Weights of a small image super-resolution model.
Model: 1.24M parameters, widths [64, 64, 128].
Training: normuon at rate 0.0078, 17500 steps, batches of 256.
Data: trained on photos with spoken descriptions (Open Images, Localized Narratives), 203450 training examples, 22.0 epochs.
Rows from block 3 of a small image super-resolution model, named by matrix and row number. Rows with one number belong to one channel. Each number is 500 + 50 x the weight over its row's rms, rounded and kept within 0 to 999. All counts start at 0. Numbers have three digits each. After the name is the row's rms in percent of the matrix's.
After each channel's rows are labels from the 100 images, of 14848, where the channel reaches its highest value: "top examples" is what is common among them. Only what is clearly more common there than usual is listed. The data: photos with spoken descriptions (Open Images, Localized Narratives). In brackets: how many of the 100, against the usual share in percent.
# convs0: first 3x3 conv (model.mid.0.convs.0.weight, 128x128x3x3, each kernel summed), inputs 0-63
# convs1: second 3x3 conv (model.mid.0.convs.1.weight, 128x128x3x3, transposed, each kernel summed), outputs 0-63

convs0.114 070:587581528510540443593573537592488535506548511518495446596466471536498520510554564499620449448443449502394542426417471556548505585548586600546566595523475533496519555601546489480572492472522481
convs1.114 041:552481550481478508502487489488571599495460548468546544513418450493502524532561497466410471488584542409578517448526502511541479442527407465430491470497479526411517504493497496491552579543536465
top examples: text has "black" (25 vs 9.5)

convs0.72 118:541488560498505511497482599456489547458493451448445505476482425577459532432453504537501432588520484504528518562494593469508576441511508522552540501517548560549508507510464479649563549496640566
convs1.72 123:481485449620530559539522421481445429511475434511501503509492473457518490393363456510495513449500483553569419499522466508487522401475552403462524523480522534563484483502482450515489488438409444
top examples: text has "black" (26 vs 9.5)

convs0.78 067:541578502571526475584526453545583560524572551593464505628446495576521462505528504535648469441393458466468504446490470561535469582515561503577482601575485482513589530577545489418511518473461493
convs1.78 040:476425523475505449484553477564520483432433471513581448512538585454490469555504544534423546532433469544478498451479560480566411518535504528524473485532501423481410481506534590519491583550519428
top examples: text has "black" (26 vs 9.5)

convs0.115 145:371441573424455485572397539489457493494537517504465442502424396499498564525483567557485431476501533482527433442579496485458495416457480505489502544526467581552461435609553521459495486488534461
convs1.115 112:525500470518432446502516532439488481452530479480447471556539486524490514634534537535532548473514514452542515494435517516441502528509487589541457404561460535481549429493401447472500492477411491
top examples: text has "man" (29 vs 12)

convs0.110 064:613537545543480464547688521577469559452504531542489476559454512548488515485539518483544477461472464480525518468432532533539488546549582534571507545563473495480535473562546526425519503424535478
convs1.110 041:542471542447511534397474517525520523563487496527524575562613524461535529537523552478528469500448416495476571488540480584514497469509587476465524495506492504549499606554486599566447535466602483
top examples: text has "black" (25 vs 9.5)

convs0.108 080:551564540546526475563578494635493521500554563596501471594502480555525469496543535532686493445510455473485501476433493552581507581542641508529501619541481462489542511564557475455546480481530479
convs1.108 048:505516506540528540422449518485539546526520503384497506510489496466474528515512493401449516495519454521501543474472547551514518451462440548413552439447497502493538567565601600535583643499488552
top examples: text has "black" (25 vs 9.5)