{
  "train_examples": 203450,
  "image_size": 32,
  "crop_scale_min": 0.5,
  "arch": "unet",
  "hidden_act": "leaky_relu",
  "attention": true,
  "init": "trunc_normal_002",
  "muon_scale": "match_rms_adamw",
  "momentum": 0.9,
  "final_lr_fraction": 0,
  "adamw_weight_decay_other_params": 0.01
}
Rows from block 5 of a small image super-resolution model, named by matrix and row number. Rows with one number belong to one channel. Each number is 200 + 40 x the weight over its row's rms, rounded and kept within 0 to 999. All counts start at 0. After the name is the row's rms in percent of the matrix's.
After each channel's rows are labels from the 100 images, of 14848, where the channel reaches its highest value: "peak at" is the part of the image that holds the peak. Only what is clearly more common there than usual is listed. The data: photos with spoken descriptions (Open Images, Localized Narratives).
# convs0: first 3x3 conv (model.mid.2.convs.0.weight, 128x128x3x3, each kernel summed), inputs 0-127
# convs1: second 3x3 conv (model.mid.2.convs.1.weight, 128x128x3x3, transposed, each kernel summed), outputs 0-127

convs0.9,088,160,162,200,189,216,242,212,257,142,135,201,229,217,167,191,253,131,199,254,234,255,194,149,162,237,211,253,163,191,190,213,197,227,258,132,210,229,238,181,195,186,326,192,199,207,136,202,141,240,183,174,193,180,189,219,221,164,147,235,275,199,221,230,212,235,139,224,170,160,221,117,219,126,224,163,152,236,243,144,150,213,181,189,168,219,246,157,242,182,137,225,226,203,179,302,196,193,258,172,185,179,189,175,145,151,271,148,138,162,182,257,141,206,241,146,244,230,166,240,180,167,211,213,231,183,126,160,210
convs1.9,113,216,236,164,204,237,222,232,208,138,246,187,264,284,245,183,234,201,140,160,237,208,205,190,246,271,156,159,219,235,237,190,202,233,208,205,215,195,174,295,267,188,137,260,246,219,167,165,234,227,185,130,139,208,227,155,188,242,207,205,183,172,219,240,152,224,230,239,181,235,151,332,185,222,203,192,200,102,256,246,204,200,180,235,155,213,184,239,182,218,232,165,197,208,226,264,239,180,247,170,208,274,226,219,269,191,194,170,262,189,268,218,281,226,211,140,160,183,192,242,118,170,220,240,191,256,203,225,177
peak at: middle right

convs0.35,114,192,192,225,215,217,188,212,160,231,210,149,208,198,234,181,200,151,223,183,200,111,210,203,207,144,244,154,164,222,236,142,275,193,140,182,234,192,259,191,199,189,214,211,173,206,172,202,244,181,153,213,318,274,189,217,192,201,191,229,238,119,98,189,120,183,161,300,156,226,222,228,194,115,213,197,133,227,216,238,239,211,160,237,169,177,194,304,283,227,187,266,153,216,218,169,206,209,267,163,200,186,194,162,224,181,173,182,235,153,238,165,151,183,229,190,230,144,129,234,176,234,183,159,159,162,137,212,166
convs1.35,136,168,192,218,203,207,204,245,217,217,170,208,206,224,208,183,224,212,174,242,241,247,231,280,170,256,147,245,194,249,227,230,217,168,279,189,171,66,213,210,200,189,223,273,233,173,222,282,130,289,202,155,191,141,195,248,232,163,217,212,176,185,241,236,197,236,282,269,228,193,78,223,212,220,174,233,200,161,213,253,222,203,142,241,256,239,210,189,177,143,242,182,198,219,226,251,212,113,241,161,182,208,188,257,251,206,175,176,110,211,191,243,243,182,151,142,195,267,247,211,225,179,217,208,175,198,199,225,188
peak at: middle right

convs0.27,097,206,178,135,202,257,202,216,155,195,177,182,195,218,166,139,175,267,135,181,164,222,196,100,135,224,172,195,241,177,155,266,181,180,166,181,188,237,172,232,189,227,161,251,153,180,186,173,199,215,172,175,128,228,157,185,182,178,195,175,163,208,162,177,161,206,317,145,212,211,191,163,213,142,208,179,118,162,275,171,135,167,127,202,186,131,244,227,233,161,225,181,165,246,236,245,180,186,111,163,232,242,244,174,199,185,199,269,188,151,295,208,213,216,259,226,239,144,173,200,197,158,105,182,224,186,198,208,149
convs1.27,129,101,203,224,166,201,198,206,190,205,212,177,211,245,136,197,236,156,230,254,251,150,188,221,224,156,182,180,231,241,185,206,202,159,214,237,184,260,158,225,245,236,183,99,163,223,235,186,169,226,208,275,177,184,178,213,212,173,225,275,251,165,257,263,172,250,202,200,244,257,243,79,173,230,183,114,302,276,213,154,166,202,183,203,165,183,145,196,127,188,155,195,206,196,196,234,181,252,208,257,187,202,225,267,116,153,208,132,262,233,205,211,203,195,223,280,220,232,196,180,240,216,158,239,207,203,173,217,225
peak at: bottom left

convs0.114,099,214,200,166,253,227,93,258,88,158,228,206,193,171,175,229,226,207,115,193,203,237,220,179,122,164,267,196,221,199,194,163,199,260,168,181,230,183,147,235,205,155,206,194,164,215,193,241,213,218,228,178,209,117,163,234,238,192,162,186,295,201,200,174,158,190,154,113,148,261,222,178,288,197,188,138,173,149,181,194,229,254,189,273,101,188,191,206,189,160,234,206,144,287,218,201,190,231,164,219,171,231,210,166,194,224,210,163,235,193,269,168,242,194,255,227,199,243,224,225,242,216,121,225,220,217,151,172,187
convs1.114,089,179,138,164,247,160,207,152,198,216,226,185,97,218,225,201,198,264,230,207,143,191,160,218,258,223,162,221,143,252,224,187,185,140,218,226,144,197,240,191,149,118,196,153,181,194,198,199,117,216,112,247,217,210,192,215,233,213,224,204,224,240,335,177,123,203,201,238,205,210,219,165,177,146,86,230,205,208,151,232,254,151,211,172,202,179,185,174,269,197,116,207,190,227,259,195,205,200,231,223,300,200,164,219,126,228,169,167,214,222,187,237,175,167,213,231,191,165,177,164,177,187,172,150,163,162,177,133,200
peak at: bottom right

convs0.113,075,152,182,215,188,204,208,222,137,259,209,183,263,193,255,243,150,291,187,189,178,132,227,262,240,229,213,154,156,206,246,217,218,249,216,179,158,205,196,155,265,223,181,182,257,227,240,143,213,172,108,206,202,196,256,155,110,244,217,211,157,231,185,180,181,288,243,181,219,290,182,177,161,160,189,200,251,241,132,255,201,206,176,231,242,207,216,210,230,166,156,163,228,165,184,174,247,193,165,193,276,61,216,249,243,237,122,222,249,187,250,214,255,260,170,205,198,152,203,213,207,180,213,199,198,204,208,227,191
convs1.113,071,210,219,163,235,131,204,212,202,277,185,185,208,184,185,222,250,202,262,217,212,209,141,260,177,225,225,180,179,179,179,163,134,243,212,183,213,193,115,178,217,286,249,204,127,191,239,165,207,241,183,150,175,232,131,254,236,278,256,184,216,258,216,162,139,183,218,101,251,272,205,313,190,249,220,215,155,190,204,173,213,237,177,169,186,274,247,183,194,240,238,213,226,229,206,212,137,147,208,224,245,208,187,183,194,234,233,172,178,186,231,218,256,168,248,144,176,132,243,170,191,276,201,205,234,277,264,171,214
peak at: bottom right

convs0.50,099,188,194,195,186,216,223,188,155,252,152,215,245,203,188,204,143,251,183,129,197,191,207,173,208,178,204,133,167,160,177,241,169,207,191,263,159,230,222,292,198,262,182,142,222,148,173,131,207,165,167,192,206,191,189,178,128,263,269,162,150,212,161,191,186,254,184,239,250,126,205,232,216,180,197,188,203,235,188,233,206,159,228,171,194,222,159,192,157,274,197,189,200,211,186,169,156,164,171,210,210,102,185,188,259,228,159,188,264,197,226,225,202,183,172,180,166,150,194,177,239,281,187,205,298,232,175,385,209
convs1.50,033,206,183,188,161,170,223,195,211,266,112,169,175,180,176,241,167,308,232,149,252,246,225,176,205,207,205,136,172,189,169,181,208,177,174,228,185,220,171,156,193,147,195,271,173,111,154,131,203,177,113,228,202,161,218,140,170,250,137,238,187,170,192,193,53,169,221,217,206,167,234,215,204,155,206,170,221,177,188,179,227,203,244,209,184,223,223,204,205,216,140,188,191,148,217,167,199,302,143,246,194,221,249,166,205,189,153,226,203,165,181,167,331,248,204,188,198,209,211,206,181,142,184,233,210,286,193,164,169
peak at: bottom centre

convs0.76,087,212,179,201,209,257,214,212,181,224,194,195,243,198,209,186,183,266,220,179,233,200,205,201,201,224,216,156,194,178,209,174,194,220,178,191,218,194,198,238,221,253,189,192,190,135,211,166,202,173,137,205,230,209,206,187,208,266,289,184,223,195,184,199,205,293,264,247,198,292,205,199,278,137,216,200,210,213,210,246,194,210,206,200,214,212,190,211,173,249,206,203,195,236,205,206,218,197,198,218,438,140,194,200,198,352,201,179,335,204,188,192,236,231,203,200,168,184,171,199,233,177,235,214,222,228,198,243,209
convs1.76,023,202,172,232,223,191,216,171,199,248,144,206,213,219,236,222,152,255,208,135,276,201,155,196,239,230,182,168,240,198,130,162,236,202,224,255,276,260,200,144,218,156,147,236,192,254,158,215,230,240,152,222,161,222,242,148,109,163,170,112,167,240,170,202,157,173,188,164,188,236,322,204,172,215,205,206,195,198,233,202,142,153,198,257,186,214,198,223,217,163,265,185,150,201,240,148,230,213,198,236,113,259,220,203,190,199,144,266,202,228,201,203,273,216,192,202,241,107,186,217,219,199,279,243,247,210,164,127,180
peak at: bottom right

convs0.68,098,229,187,143,103,185,220,201,153,168,278,180,144,136,204,175,216,236,221,196,198,134,177,170,170,221,245,165,228,226,165,281,207,239,286,171,215,132,151,229,211,180,153,192,232,211,230,168,166,254,142,267,283,158,158,240,135,180,169,198,230,200,112,130,193,161,255,149,242,204,186,175,174,220,235,217,162,185,168,120,169,234,179,174,181,174,147,156,153,166,206,138,124,143,149,187,178,192,204,253,235,138,201,188,222,262,216,188,261,182,221,195,161,209,186,206,247,203,239,189,210,207,108,166,205,223,207,228,217
convs1.68,134,153,289,197,196,229,173,226,300,167,245,247,123,131,164,129,175,279,208,182,261,216,188,214,146,120,179,190,219,182,225,199,162,211,234,204,138,230,191,195,246,165,202,176,195,219,200,219,240,247,187,227,91,194,203,199,218,182,130,256,188,210,241,223,131,180,228,206,252,197,163,247,243,216,224,211,222,196,199,195,233,176,164,242,182,205,34,148,190,179,229,203,204,189,211,239,203,188,227,256,271,190,142,240,194,200,208,180,236,217,204,220,264,210,184,256,237,258,285,181,190,233,185,251,187,177,214,168,179
peak at: top left

convs0.123,145,224,237,180,219,165,225,193,239,192,172,222,176,174,224,203,188,230,228,165,198,154,235,202,292,135,203,226,208,184,292,220,244,138,167,258,211,196,203,262,236,234,164,143,257,189,176,213,191,202,234,165,257,167,243,120,189,191,182,196,204,203,147,168,234,190,183,179,255,220,242,273,233,245,221,160,148,208,262,245,172,217,220,128,155,261,274,163,158,159,171,179,225,248,264,232,240,216,258,161,207,285,258,263,158,198,288,225,140,171,185,183,213,194,143,175,215,205,213,135,171,194,312,183,154,204,251,203,211
convs1.123,106,167,199,190,216,203,211,188,209,174,205,223,241,275,180,207,219,151,220,231,186,211,184,212,176,267,196,238,179,221,208,203,266,112,256,182,202,148,158,184,191,212,260,276,201,218,201,207,213,138,168,194,275,183,188,210,224,188,215,236,188,271,218,139,204,255,247,201,174,203,113,161,230,204,276,232,182,198,168,201,251,234,163,317,200,163,262,261,191,199,247,221,226,232,190,253,197,262,102,185,197,172,214,185,190,191,178,244,156,224,261,258,163,169,285,220,179,195,144,115,230,235,300,151,210,219,176,276,203
peak at: bottom right

convs0.61,110,184,152,226,185,178,153,188,201,191,201,213,194,169,208,222,202,161,141,174,209,126,208,186,160,216,170,219,148,230,186,185,246,217,187,279,180,273,229,185,179,194,250,192,165,246,194,205,161,220,237,190,250,284,176,242,179,211,212,307,347,143,137,214,157,243,149,235,182,208,164,153,241,207,183,185,188,200,127,203,253,214,126,222,199,122,163,215,238,217,288,150,173,211,233,125,195,224,195,194,212,245,206,185,136,225,213,262,230,224,275,179,171,159,186,269,174,190,231,207,172,167,105,253,221,214,227,178,188
convs1.61,131,183,237,214,231,234,223,129,229,198,293,235,183,219,240,220,162,219,220,201,237,179,125,227,240,230,140,254,84,210,195,224,229,156,277,272,209,187,204,149,267,148,253,173,140,240,206,233,139,192,146,158,217,218,158,136,173,243,210,153,145,205,207,227,278,149,193,240,134,188,140,227,203,150,123,186,186,184,202,201,211,199,229,201,212,212,188,168,316,178,195,208,168,225,208,176,238,198,165,208,197,194,169,224,147,213,271,152,181,248,152,210,283,212,209,216,213,252,207,217,153,203,198,241,140,255,216,200,255
peak at: bottom centre

convs0.107,120,110,138,197,243,259,172,219,195,224,280,192,180,197,202,210,232,173,178,224,185,133,161,136,182,254,179,264,203,201,184,151,188,249,142,202,217,213,152,183,142,157,204,161,166,208,276,165,206,186,230,185,189,202,216,207,230,184,199,216,151,199,142,227,165,196,230,200,240,209,173,188,203,144,97,202,185,168,217,234,134,196,182,225,202,170,188,285,269,162,197,180,119,232,220,161,108,244,142,212,185,212,173,195,253,178,189,239,208,126,346,205,162,232,206,223,251,263,213,178,241,133,168,244,203,182,216,210,137
convs1.107,170,236,145,176,189,149,237,268,195,272,118,171,66,240,133,222,190,199,187,211,185,194,235,179,252,175,156,256,169,244,131,243,288,178,201,206,267,217,192,154,279,206,236,156,125,224,210,223,203,237,164,172,246,232,156,141,151,246,172,223,201,221,234,156,185,201,211,190,218,247,207,182,243,149,200,185,181,250,237,195,199,147,166,205,200,211,201,182,223,185,160,234,240,211,175,205,298,192,187,282,237,224,269,169,153,209,234,224,275,212,237,225,245,226,228,244,164,188,161,240,230,191,238,250,252,158,216,189,151
peak at: top centre

convs0.69,060,205,193,187,196,207,187,170,104,267,177,253,271,224,256,221,238,223,149,178,205,176,207,195,177,157,207,209,153,196,212,121,225,244,201,234,275,217,267,201,213,194,243,232,249,126,175,145,187,206,162,226,143,257,229,211,127,286,179,155,205,224,143,194,145,215,276,238,224,190,258,173,183,146,197,225,194,136,160,231,172,231,177,186,226,203,177,202,224,177,211,206,188,190,173,224,222,143,104,223,228,66,199,253,205,253,150,210,156,178,203,177,307,203,187,243,167,149,212,237,217,237,167,187,178,183,224,261,181
convs1.69,052,192,195,124,211,132,196,193,189,278,206,181,177,224,187,198,239,215,221,230,189,183,134,225,217,232,191,178,197,156,212,168,197,210,195,195,209,184,129,194,215,282,273,236,162,207,232,160,165,263,160,146,215,249,137,241,251,248,272,177,205,283,271,136,163,160,227,119,224,260,199,297,158,270,210,183,212,208,200,120,279,201,218,173,195,233,265,227,186,232,261,240,227,241,203,214,148,189,191,216,261,221,229,139,163,205,210,142,222,237,197,202,280,177,238,141,202,145,251,207,193,268,208,229,236,223,228,186,199
peak at: bottom right

convs0.87,087,201,211,120,197,177,204,161,193,237,188,195,220,168,191,215,281,200,145,197,323,224,233,150,175,177,221,210,201,176,138,195,163,147,155,172,140,198,188,179,116,254,222,171,191,201,138,185,216,194,189,179,182,211,192,211,178,234,195,267,297,194,193,191,168,208,209,202,182,229,174,157,223,160,251,186,154,188,221,229,187,219,109,237,160,154,190,232,231,198,196,183,134,231,212,257,195,214,149,196,192,169,224,155,282,184,139,261,228,168,358,207,186,189,313,146,213,188,203,167,215,207,131,213,217,148,162,188,177
convs1.87,134,141,200,231,235,262,193,127,148,175,235,270,177,186,158,198,171,190,187,238,152,201,184,176,262,225,174,181,194,196,76,166,213,178,245,173,183,199,242,177,241,190,292,161,150,229,227,254,132,209,173,199,224,252,156,178,232,180,239,185,154,200,260,209,175,190,184,209,138,207,172,185,225,179,164,184,223,186,225,147,180,190,217,240,163,238,203,185,260,190,183,190,204,200,189,240,290,181,230,211,225,281,228,158,260,256,273,163,209,171,272,223,236,246,238,264,166,240,187,240,210,154,138,307,123,258,213,167,222
peak at: centre

convs0.127,099,224,210,228,192,150,137,176,213,194,220,154,193,240,180,178,194,184,217,202,76,168,190,243,301,246,122,208,190,226,187,233,276,208,195,226,189,237,264,199,194,259,140,189,227,159,271,253,181,215,192,193,145,214,183,203,280,143,152,190,149,190,230,221,174,111,162,174,235,237,274,214,192,189,127,207,246,200,212,130,175,199,151,131,210,196,159,211,176,246,217,185,219,127,116,188,153,187,116,226,192,218,227,162,255,223,232,197,202,230,214,207,152,181,92,207,247,197,219,245,204,177,167,182,198,185,192,157,254
convs1.127,108,230,225,172,167,162,176,228,192,274,146,176,166,109,204,225,193,210,179,172,264,197,275,181,184,157,216,182,196,170,185,261,205,308,196,146,252,166,163,252,174,235,230,198,262,201,233,183,210,218,183,228,166,205,267,199,149,245,204,231,183,222,164,172,197,209,214,215,285,192,320,195,218,253,213,218,167,176,139,161,248,165,206,191,148,201,173,251,200,155,176,239,283,167,205,135,135,188,214,262,219,154,202,268,161,211,198,252,162,183,275,216,236,236,134,176,217,158,221,204,238,193,234,219,201,200,204,96,133
peak at: top right

convs0.14,094,199,203,138,164,207,203,163,191,178,295,174,192,233,181,202,192,237,182,217,259,166,219,175,131,147,196,175,234,166,193,190,192,192,159,211,157,218,207,228,172,158,216,175,210,238,190,193,195,184,176,251,209,153,233,259,202,260,230,133,195,211,86,184,183,229,224,142,239,212,189,210,224,175,167,198,234,189,228,223,237,260,152,237,208,250,185,167,189,105,195,183,196,257,195,207,218,197,168,241,174,214,190,194,252,238,224,234,161,178,449,237,179,219,169,150,229,243,249,208,227,199,173,222,210,223,197,169,198
convs1.14,119,224,215,121,228,147,226,203,195,166,232,153,156,162,149,227,256,107,190,223,236,185,188,150,212,173,187,169,210,165,122,232,211,182,162,129,184,205,207,197,192,184,189,131,237,225,270,182,213,230,189,170,163,220,242,216,125,193,179,206,193,177,224,135,203,126,236,169,225,196,189,206,187,139,150,235,192,172,186,181,164,82,265,125,140,235,197,211,253,195,167,203,232,204,163,141,224,229,175,232,177,227,289,130,171,185,231,201,233,209,254,267,206,224,192,271,134,216,190,192,203,121,184,211,252,201,184,110,133
peak at: top centre

convs0.6,115,242,227,104,253,192,190,165,147,169,196,156,211,229,187,153,208,177,215,247,330,224,195,155,180,235,247,187,200,179,122,267,226,177,163,129,157,203,227,126,165,216,212,212,208,224,225,225,241,214,177,206,200,253,206,229,224,208,203,208,250,213,210,311,210,225,236,167,197,215,219,166,198,171,181,233,188,172,155,202,162,177,210,221,118,189,302,149,245,211,181,170,125,169,208,203,184,250,156,219,227,193,166,204,194,170,161,133,178,188,302,231,207,142,249,162,253,283,200,210,141,146,228,270,169,204,191,224,242
convs1.6,129,155,259,206,157,221,156,180,266,227,238,226,190,183,205,155,259,223,194,214,284,201,187,241,220,173,196,206,111,149,170,262,245,265,153,247,193,130,272,220,238,162,250,218,216,195,259,222,163,168,177,179,119,197,189,171,121,172,123,177,227,174,235,240,222,158,165,217,156,261,168,235,173,203,174,224,200,233,226,150,208,178,240,153,212,275,211,148,139,180,186,195,232,220,229,212,257,227,153,237,213,220,285,224,166,161,224,219,216,190,200,274,258,267,178,258,158,274,228,191,150,184,177,193,198,290,226,172,188
peak at: centre

convs0.21,088,183,185,248,152,223,246,184,229,200,154,220,218,228,186,185,161,231,171,151,189,215,161,216,212,209,196,184,141,201,168,224,200,217,179,205,165,206,189,249,185,251,189,166,167,213,210,173,316,204,203,164,156,210,201,190,164,230,203,197,185,190,186,207,147,217,203,281,231,127,157,209,128,170,218,207,254,180,179,194,182,201,220,181,199,218,164,189,192,210,267,216,187,233,196,210,170,114,213,265,180,125,191,174,203,222,165,239,243,138,177,199,235,174,181,145,166,126,177,197,210,169,169,197,266,261,245,437,238
convs1.21,035,258,198,201,253,229,204,234,245,225,119,234,218,200,189,244,198,245,240,116,276,214,225,245,202,148,221,119,174,184,194,173,161,184,216,212,170,246,188,149,237,193,191,292,247,178,215,120,176,169,157,185,209,154,187,136,185,233,151,269,229,160,191,181,90,210,277,187,175,153,260,193,222,226,195,143,213,191,182,213,199,234,252,176,193,223,236,213,173,198,112,187,158,152,266,208,249,261,140,256,162,240,238,164,224,170,152,232,170,197,195,158,313,237,179,204,213,176,210,216,158,202,209,205,207,233,194,149,142
peak at: centre; bottom centre

convs0.78,068,191,271,213,210,192,176,203,208,209,169,186,227,206,166,217,197,150,132,261,193,247,117,146,175,109,162,186,208,206,153,108,163,245,245,110,194,233,172,242,177,185,180,228,233,202,149,212,237,202,207,223,162,179,206,189,178,210,214,256,264,195,291,193,194,218,161,182,217,202,204,173,198,210,132,235,170,136,189,198,172,221,185,240,227,151,236,187,170,196,258,130,213,165,151,201,123,165,163,266,187,183,274,195,271,197,180,191,204,161,177,163,318,203,225,121,274,247,179,216,183,125,255,225,170,226,145,235,221
convs1.78,106,217,196,218,177,233,230,194,155,197,220,253,113,227,196,187,182,284,191,245,150,203,180,202,251,185,162,204,168,191,216,195,163,284,248,226,228,220,216,232,132,230,304,178,176,232,192,210,134,134,184,240,197,235,174,177,153,151,173,204,212,213,115,241,207,191,168,183,264,239,235,183,238,165,174,167,233,240,176,224,208,246,176,193,174,162,205,240,171,231,187,256,141,213,200,239,198,182,109,212,220,278,188,237,148,234,215,234,195,157,136,235,223,268,98,179,194,138,224,222,294,191,137,199,177,205,270,137,260
peak at: top right