A small image super-resolution model, trained from scratch.
Model: 1.24M parameters, 32-pixel images, arch unet, norm batchnorm, activation leaky_relu, widths [64, 64, 128].
Rows from block 5 of a small image super-resolution model, named by matrix and row number. Rows with one number belong to one channel. Each number is 500 + 40 x the weight over its row's rms, rounded and kept within 0 to 999. All counts start at 0. Numbers have three digits each.
Before each channel's rows are labels from the 100 images, of 14848, where the channel reaches its highest value: "strongest on" is what is common among them. Only what is clearly more common there than usual is listed. The data: photos with spoken descriptions (Open Images, Localized Narratives). In brackets: how many of the 100, against the usual share in percent.
# convs0: first 3x3 conv (model.mid.2.convs.0.weight, 128x128x3x3, each kernel summed), inputs 0-127
# convs1: second 3x3 conv (model.mid.2.convs.1.weight, 128x128x3x3, transposed, each kernel summed), outputs 0-127

strongest on: text has "sky" (57 vs 24.8)
convs0.20:439523490471529561487464562508523501473510476441481550435427466453492472397522467525473484426535544490496462493480515444502484512543496481429468491451582508489465497463448543474443463477442543509519526490493498505510413476511476502522630490612502454533514476452495502499494418548446480509463463497552443483507500543521472582476488460493534470492613468472488506482491458526525470524468
convs1.20:543449519539463439510514576496442499520505493497575547479509536457453478403537478457480487461477430455575528438499483551471490544509417531525537472390501469502492469511528451487506499466568402487546501478471460528493474538471510491454505493454485533517487520508487469469560453466543424504537524557448535519503529474411546454499501527517504488473433436511481496458478566477563497421443

strongest on: text has "building" (29 vs 8.7)
convs0.0:488475394466503498532608485466538476629398448454503472463437562478554443499497545508498510461495500505487481471499497489503455560562512521456441474498449514520521441497488526500478487455551514511471477467494504560507561441534529483538447527582512469477510502528523460532508454505515523501511477525489500487548538543541481440515434572528526423526422503541479433487558466556561487472481
convs1.0:487485487525490474519561576499512522535501460519564505442424521441531456521535557487498489468521545478486485478477497468486481503517568483455499456526452524394477476513504498523475557475517495605576508529514484462552521524475454492563504416507474436446434466480433508505539455394457454498459469492476509470512495478547430485446507492422523415544563468474511483506528486471500563517594

strongest on: text has "building" (29 vs 8.7)
convs0.100:560463520452474469497558456442547497484494464543511494496470480504550426490480468451509527538553517433504573473546473460521461507532505530459412522445529507518450506478415491508448506453559527485395536473492503531530475502528487512470470552599450431503488479459561488524546528505529479561470515503509468506497467574583475440547366531517467477457466504524514438480522554534487489487524
convs1.100:439549543528441500466489469499505533463498557537456440480498483516509525522507518479466438418462534461499495532477492381532466501533555546488518502510430495477508526517468531515500525541528467528524446427445460584471474483494503438555514448484475499495501433534448498543484506449537454437451542481434529426494579517486486516518492522418547519500525553514558517426402461513593484517528

strongest on: text has "dark" (25 vs 2.3)
convs0.8:520505519516551506520459536478489555496516489476577517476514501522480517531520444500501522476466484507483495491520551523527507514491437462478515483456544516505504501508570590475496498489512490601530587521569527503583439524486516504523550517536500506515505494515479551524509481516469482507478490506680392495489511633511472608499497491496524501500464480481481546532532500549554479612475
convs1.8:554484493532484482515499544502554503436525512514553539440548503499542554469529413564480428471458461485575501497493452532486463524486520548463522535396546458564475476479483412496515511522517381519494490503464495561519525513469494494498476431480491523501499456507545456507545462491502479584530502544456532515417528475383557479488492514547535458498528469501491481473492516523519482395420

strongest on: text has "people" (46 vs 21.8); text has "sitting" (41 vs 15.1)
convs0.1:448507477511459511514500475469503485412485472471482495452420479498498412414454505482503524532546528602496510555519555443593483473544499528470436478536538511518450456499427469504473523454512607427453497480546509533543471447542421482505494513495470446471511473485537517573545536464548482500522525526450515489516464557498495473517444478601507465504471493525521430456473499569469482483447
convs1.1:488555519470537572442542427490503505513507512514503515488432491484471526462468471490531538448441473387487463524459522463521524446574522446433496490483525511418509488565418465472446497427439462566492526444524433504544491570526471423572532532460488491523536501517432601469575431468500507430505454457501487489495504517503505460477499507460510500529502468522546462501469495460463505542541

strongest on: text has "people" (44 vs 21.8); text has "sitting" (36 vs 15.1)
convs0.122:472449414503495534485462478488515511449503455464509469473424487516474464484511475483501483519526471635471553467514544472503470491525557477498458480544530531455473499514453499486521433546457636518449480478538525456550493449463496475541515507496542478505467471436500440576488603517485522515453447488463531545502492513524510508507466464561513472468538453502513430478482379599513467480502
convs1.122:438558480466513549435501457512490540527501503494498533561470492487433530523497446458532602465407450456443493508483570504568531511544529498442493434543557504458555541534457454548531458453426479477493465443477428548510495577468485470529490536515531512534548554512472521456590412486518536460498506493504454532462449493471473492472506517475514511513418440492473487535446478542441461501496

strongest on: text has "black" (25 vs 9.5)
convs0.101:521503522482549505511507523484516585495531486461560531459528497505500520498505447484529503474522500486478504495526556522561500488488435509448504495435501522508525497541591570474488497495496490611548567527599494496576433554503506483517533503536514517513505510494462548510513469520495505483512492534700436491495511601501472627489503483535531484487472511457493546494519503542547489547505
convs1.101:539482474559462483499400520485523481460478507518578522418525460531471521512574434607433460476476524495560488500520509495512490548520481502537521538387511537534530471521508453509526488494502448547492475527476530518446478498466444518509493452478543492558498454503523429472512452504461526532499502489433517533476454521421486403513478515577469535462489442471475437525567578479516511441424

strongest on: text has "sitting" (35 vs 15.1)
convs0.79:403544552491482465455420512501501464435525484509498487488432414517485515463493460498504427539488552579458483484511541423549477466461448408489523480490472464481436545524466443491542526459474593490509537542528457461540471452437492468436493468500489497455435444489510545538545495473504498466617530490501513513452550533493504546471485484470532448508424485490497534523506520554461446512451
convs1.79:471549419454497574477538417578475425473511534543514564533469451507459463555512462509532536478464541488518496524407531527543521461546601509483494558489521504526423488577488434511503495496438469489593473543546463492535510503522492465494507609531438494497554473512541530448557492463502550457475459506513540468451506471540513520530464509509509497507489503542446464522493511439446492540572

strongest on: text has "dark" (25 vs 2.3)
convs0.44:509507516497552501483458538474490538488503481453545523466522486519516487505534453469473507484492503504510501504524548517558482487481439525458501482460521527500506489501572585499511493489488478593530561515597485485601421523493509513530547524525530532515506509507484528487492476528495488508507512545683417513477516617479482623465490523514514498497455498463484551481537519534562480614514
convs1.44:485499489531465506520476497450473508456517500533563604403513495524509501533525414618473485430515547478555476520449490578478485564499499447538535486470517534529517456472532450516535494491514434545538527442495539516519436459445496471499433501555525498503497507497563456421484448509458514509554493517442533519435521459436481437472524511614524461514484423504537470500492483491491530474440

strongest on: text has "woman" (25 vs 9.3)
convs0.116:463418459516526488474516466525503496488521458501424475516469470485458506533501519560488495457465496615477496532450484486465499487464456483451544524541427476500513515549527511452474503452557417526507530526510478421484470434490461491514545503473520483492382463432573507580500572493501477429602456491539507549486557485525488514415513463458504440438439503494514517473459555542471501497457
convs1.116:541522378426580533564497471492471468536471529493512571568485477512519508510494541455513538592570460478515493534478445622557546497517546459527502455546523482503502535476509402524533502481405489468468489531521526488494446551507501538503549546509562547518537502481508444530474464493479534561516464471527504566441450495534492509482523548578492503501493505431480498558524535542486489542532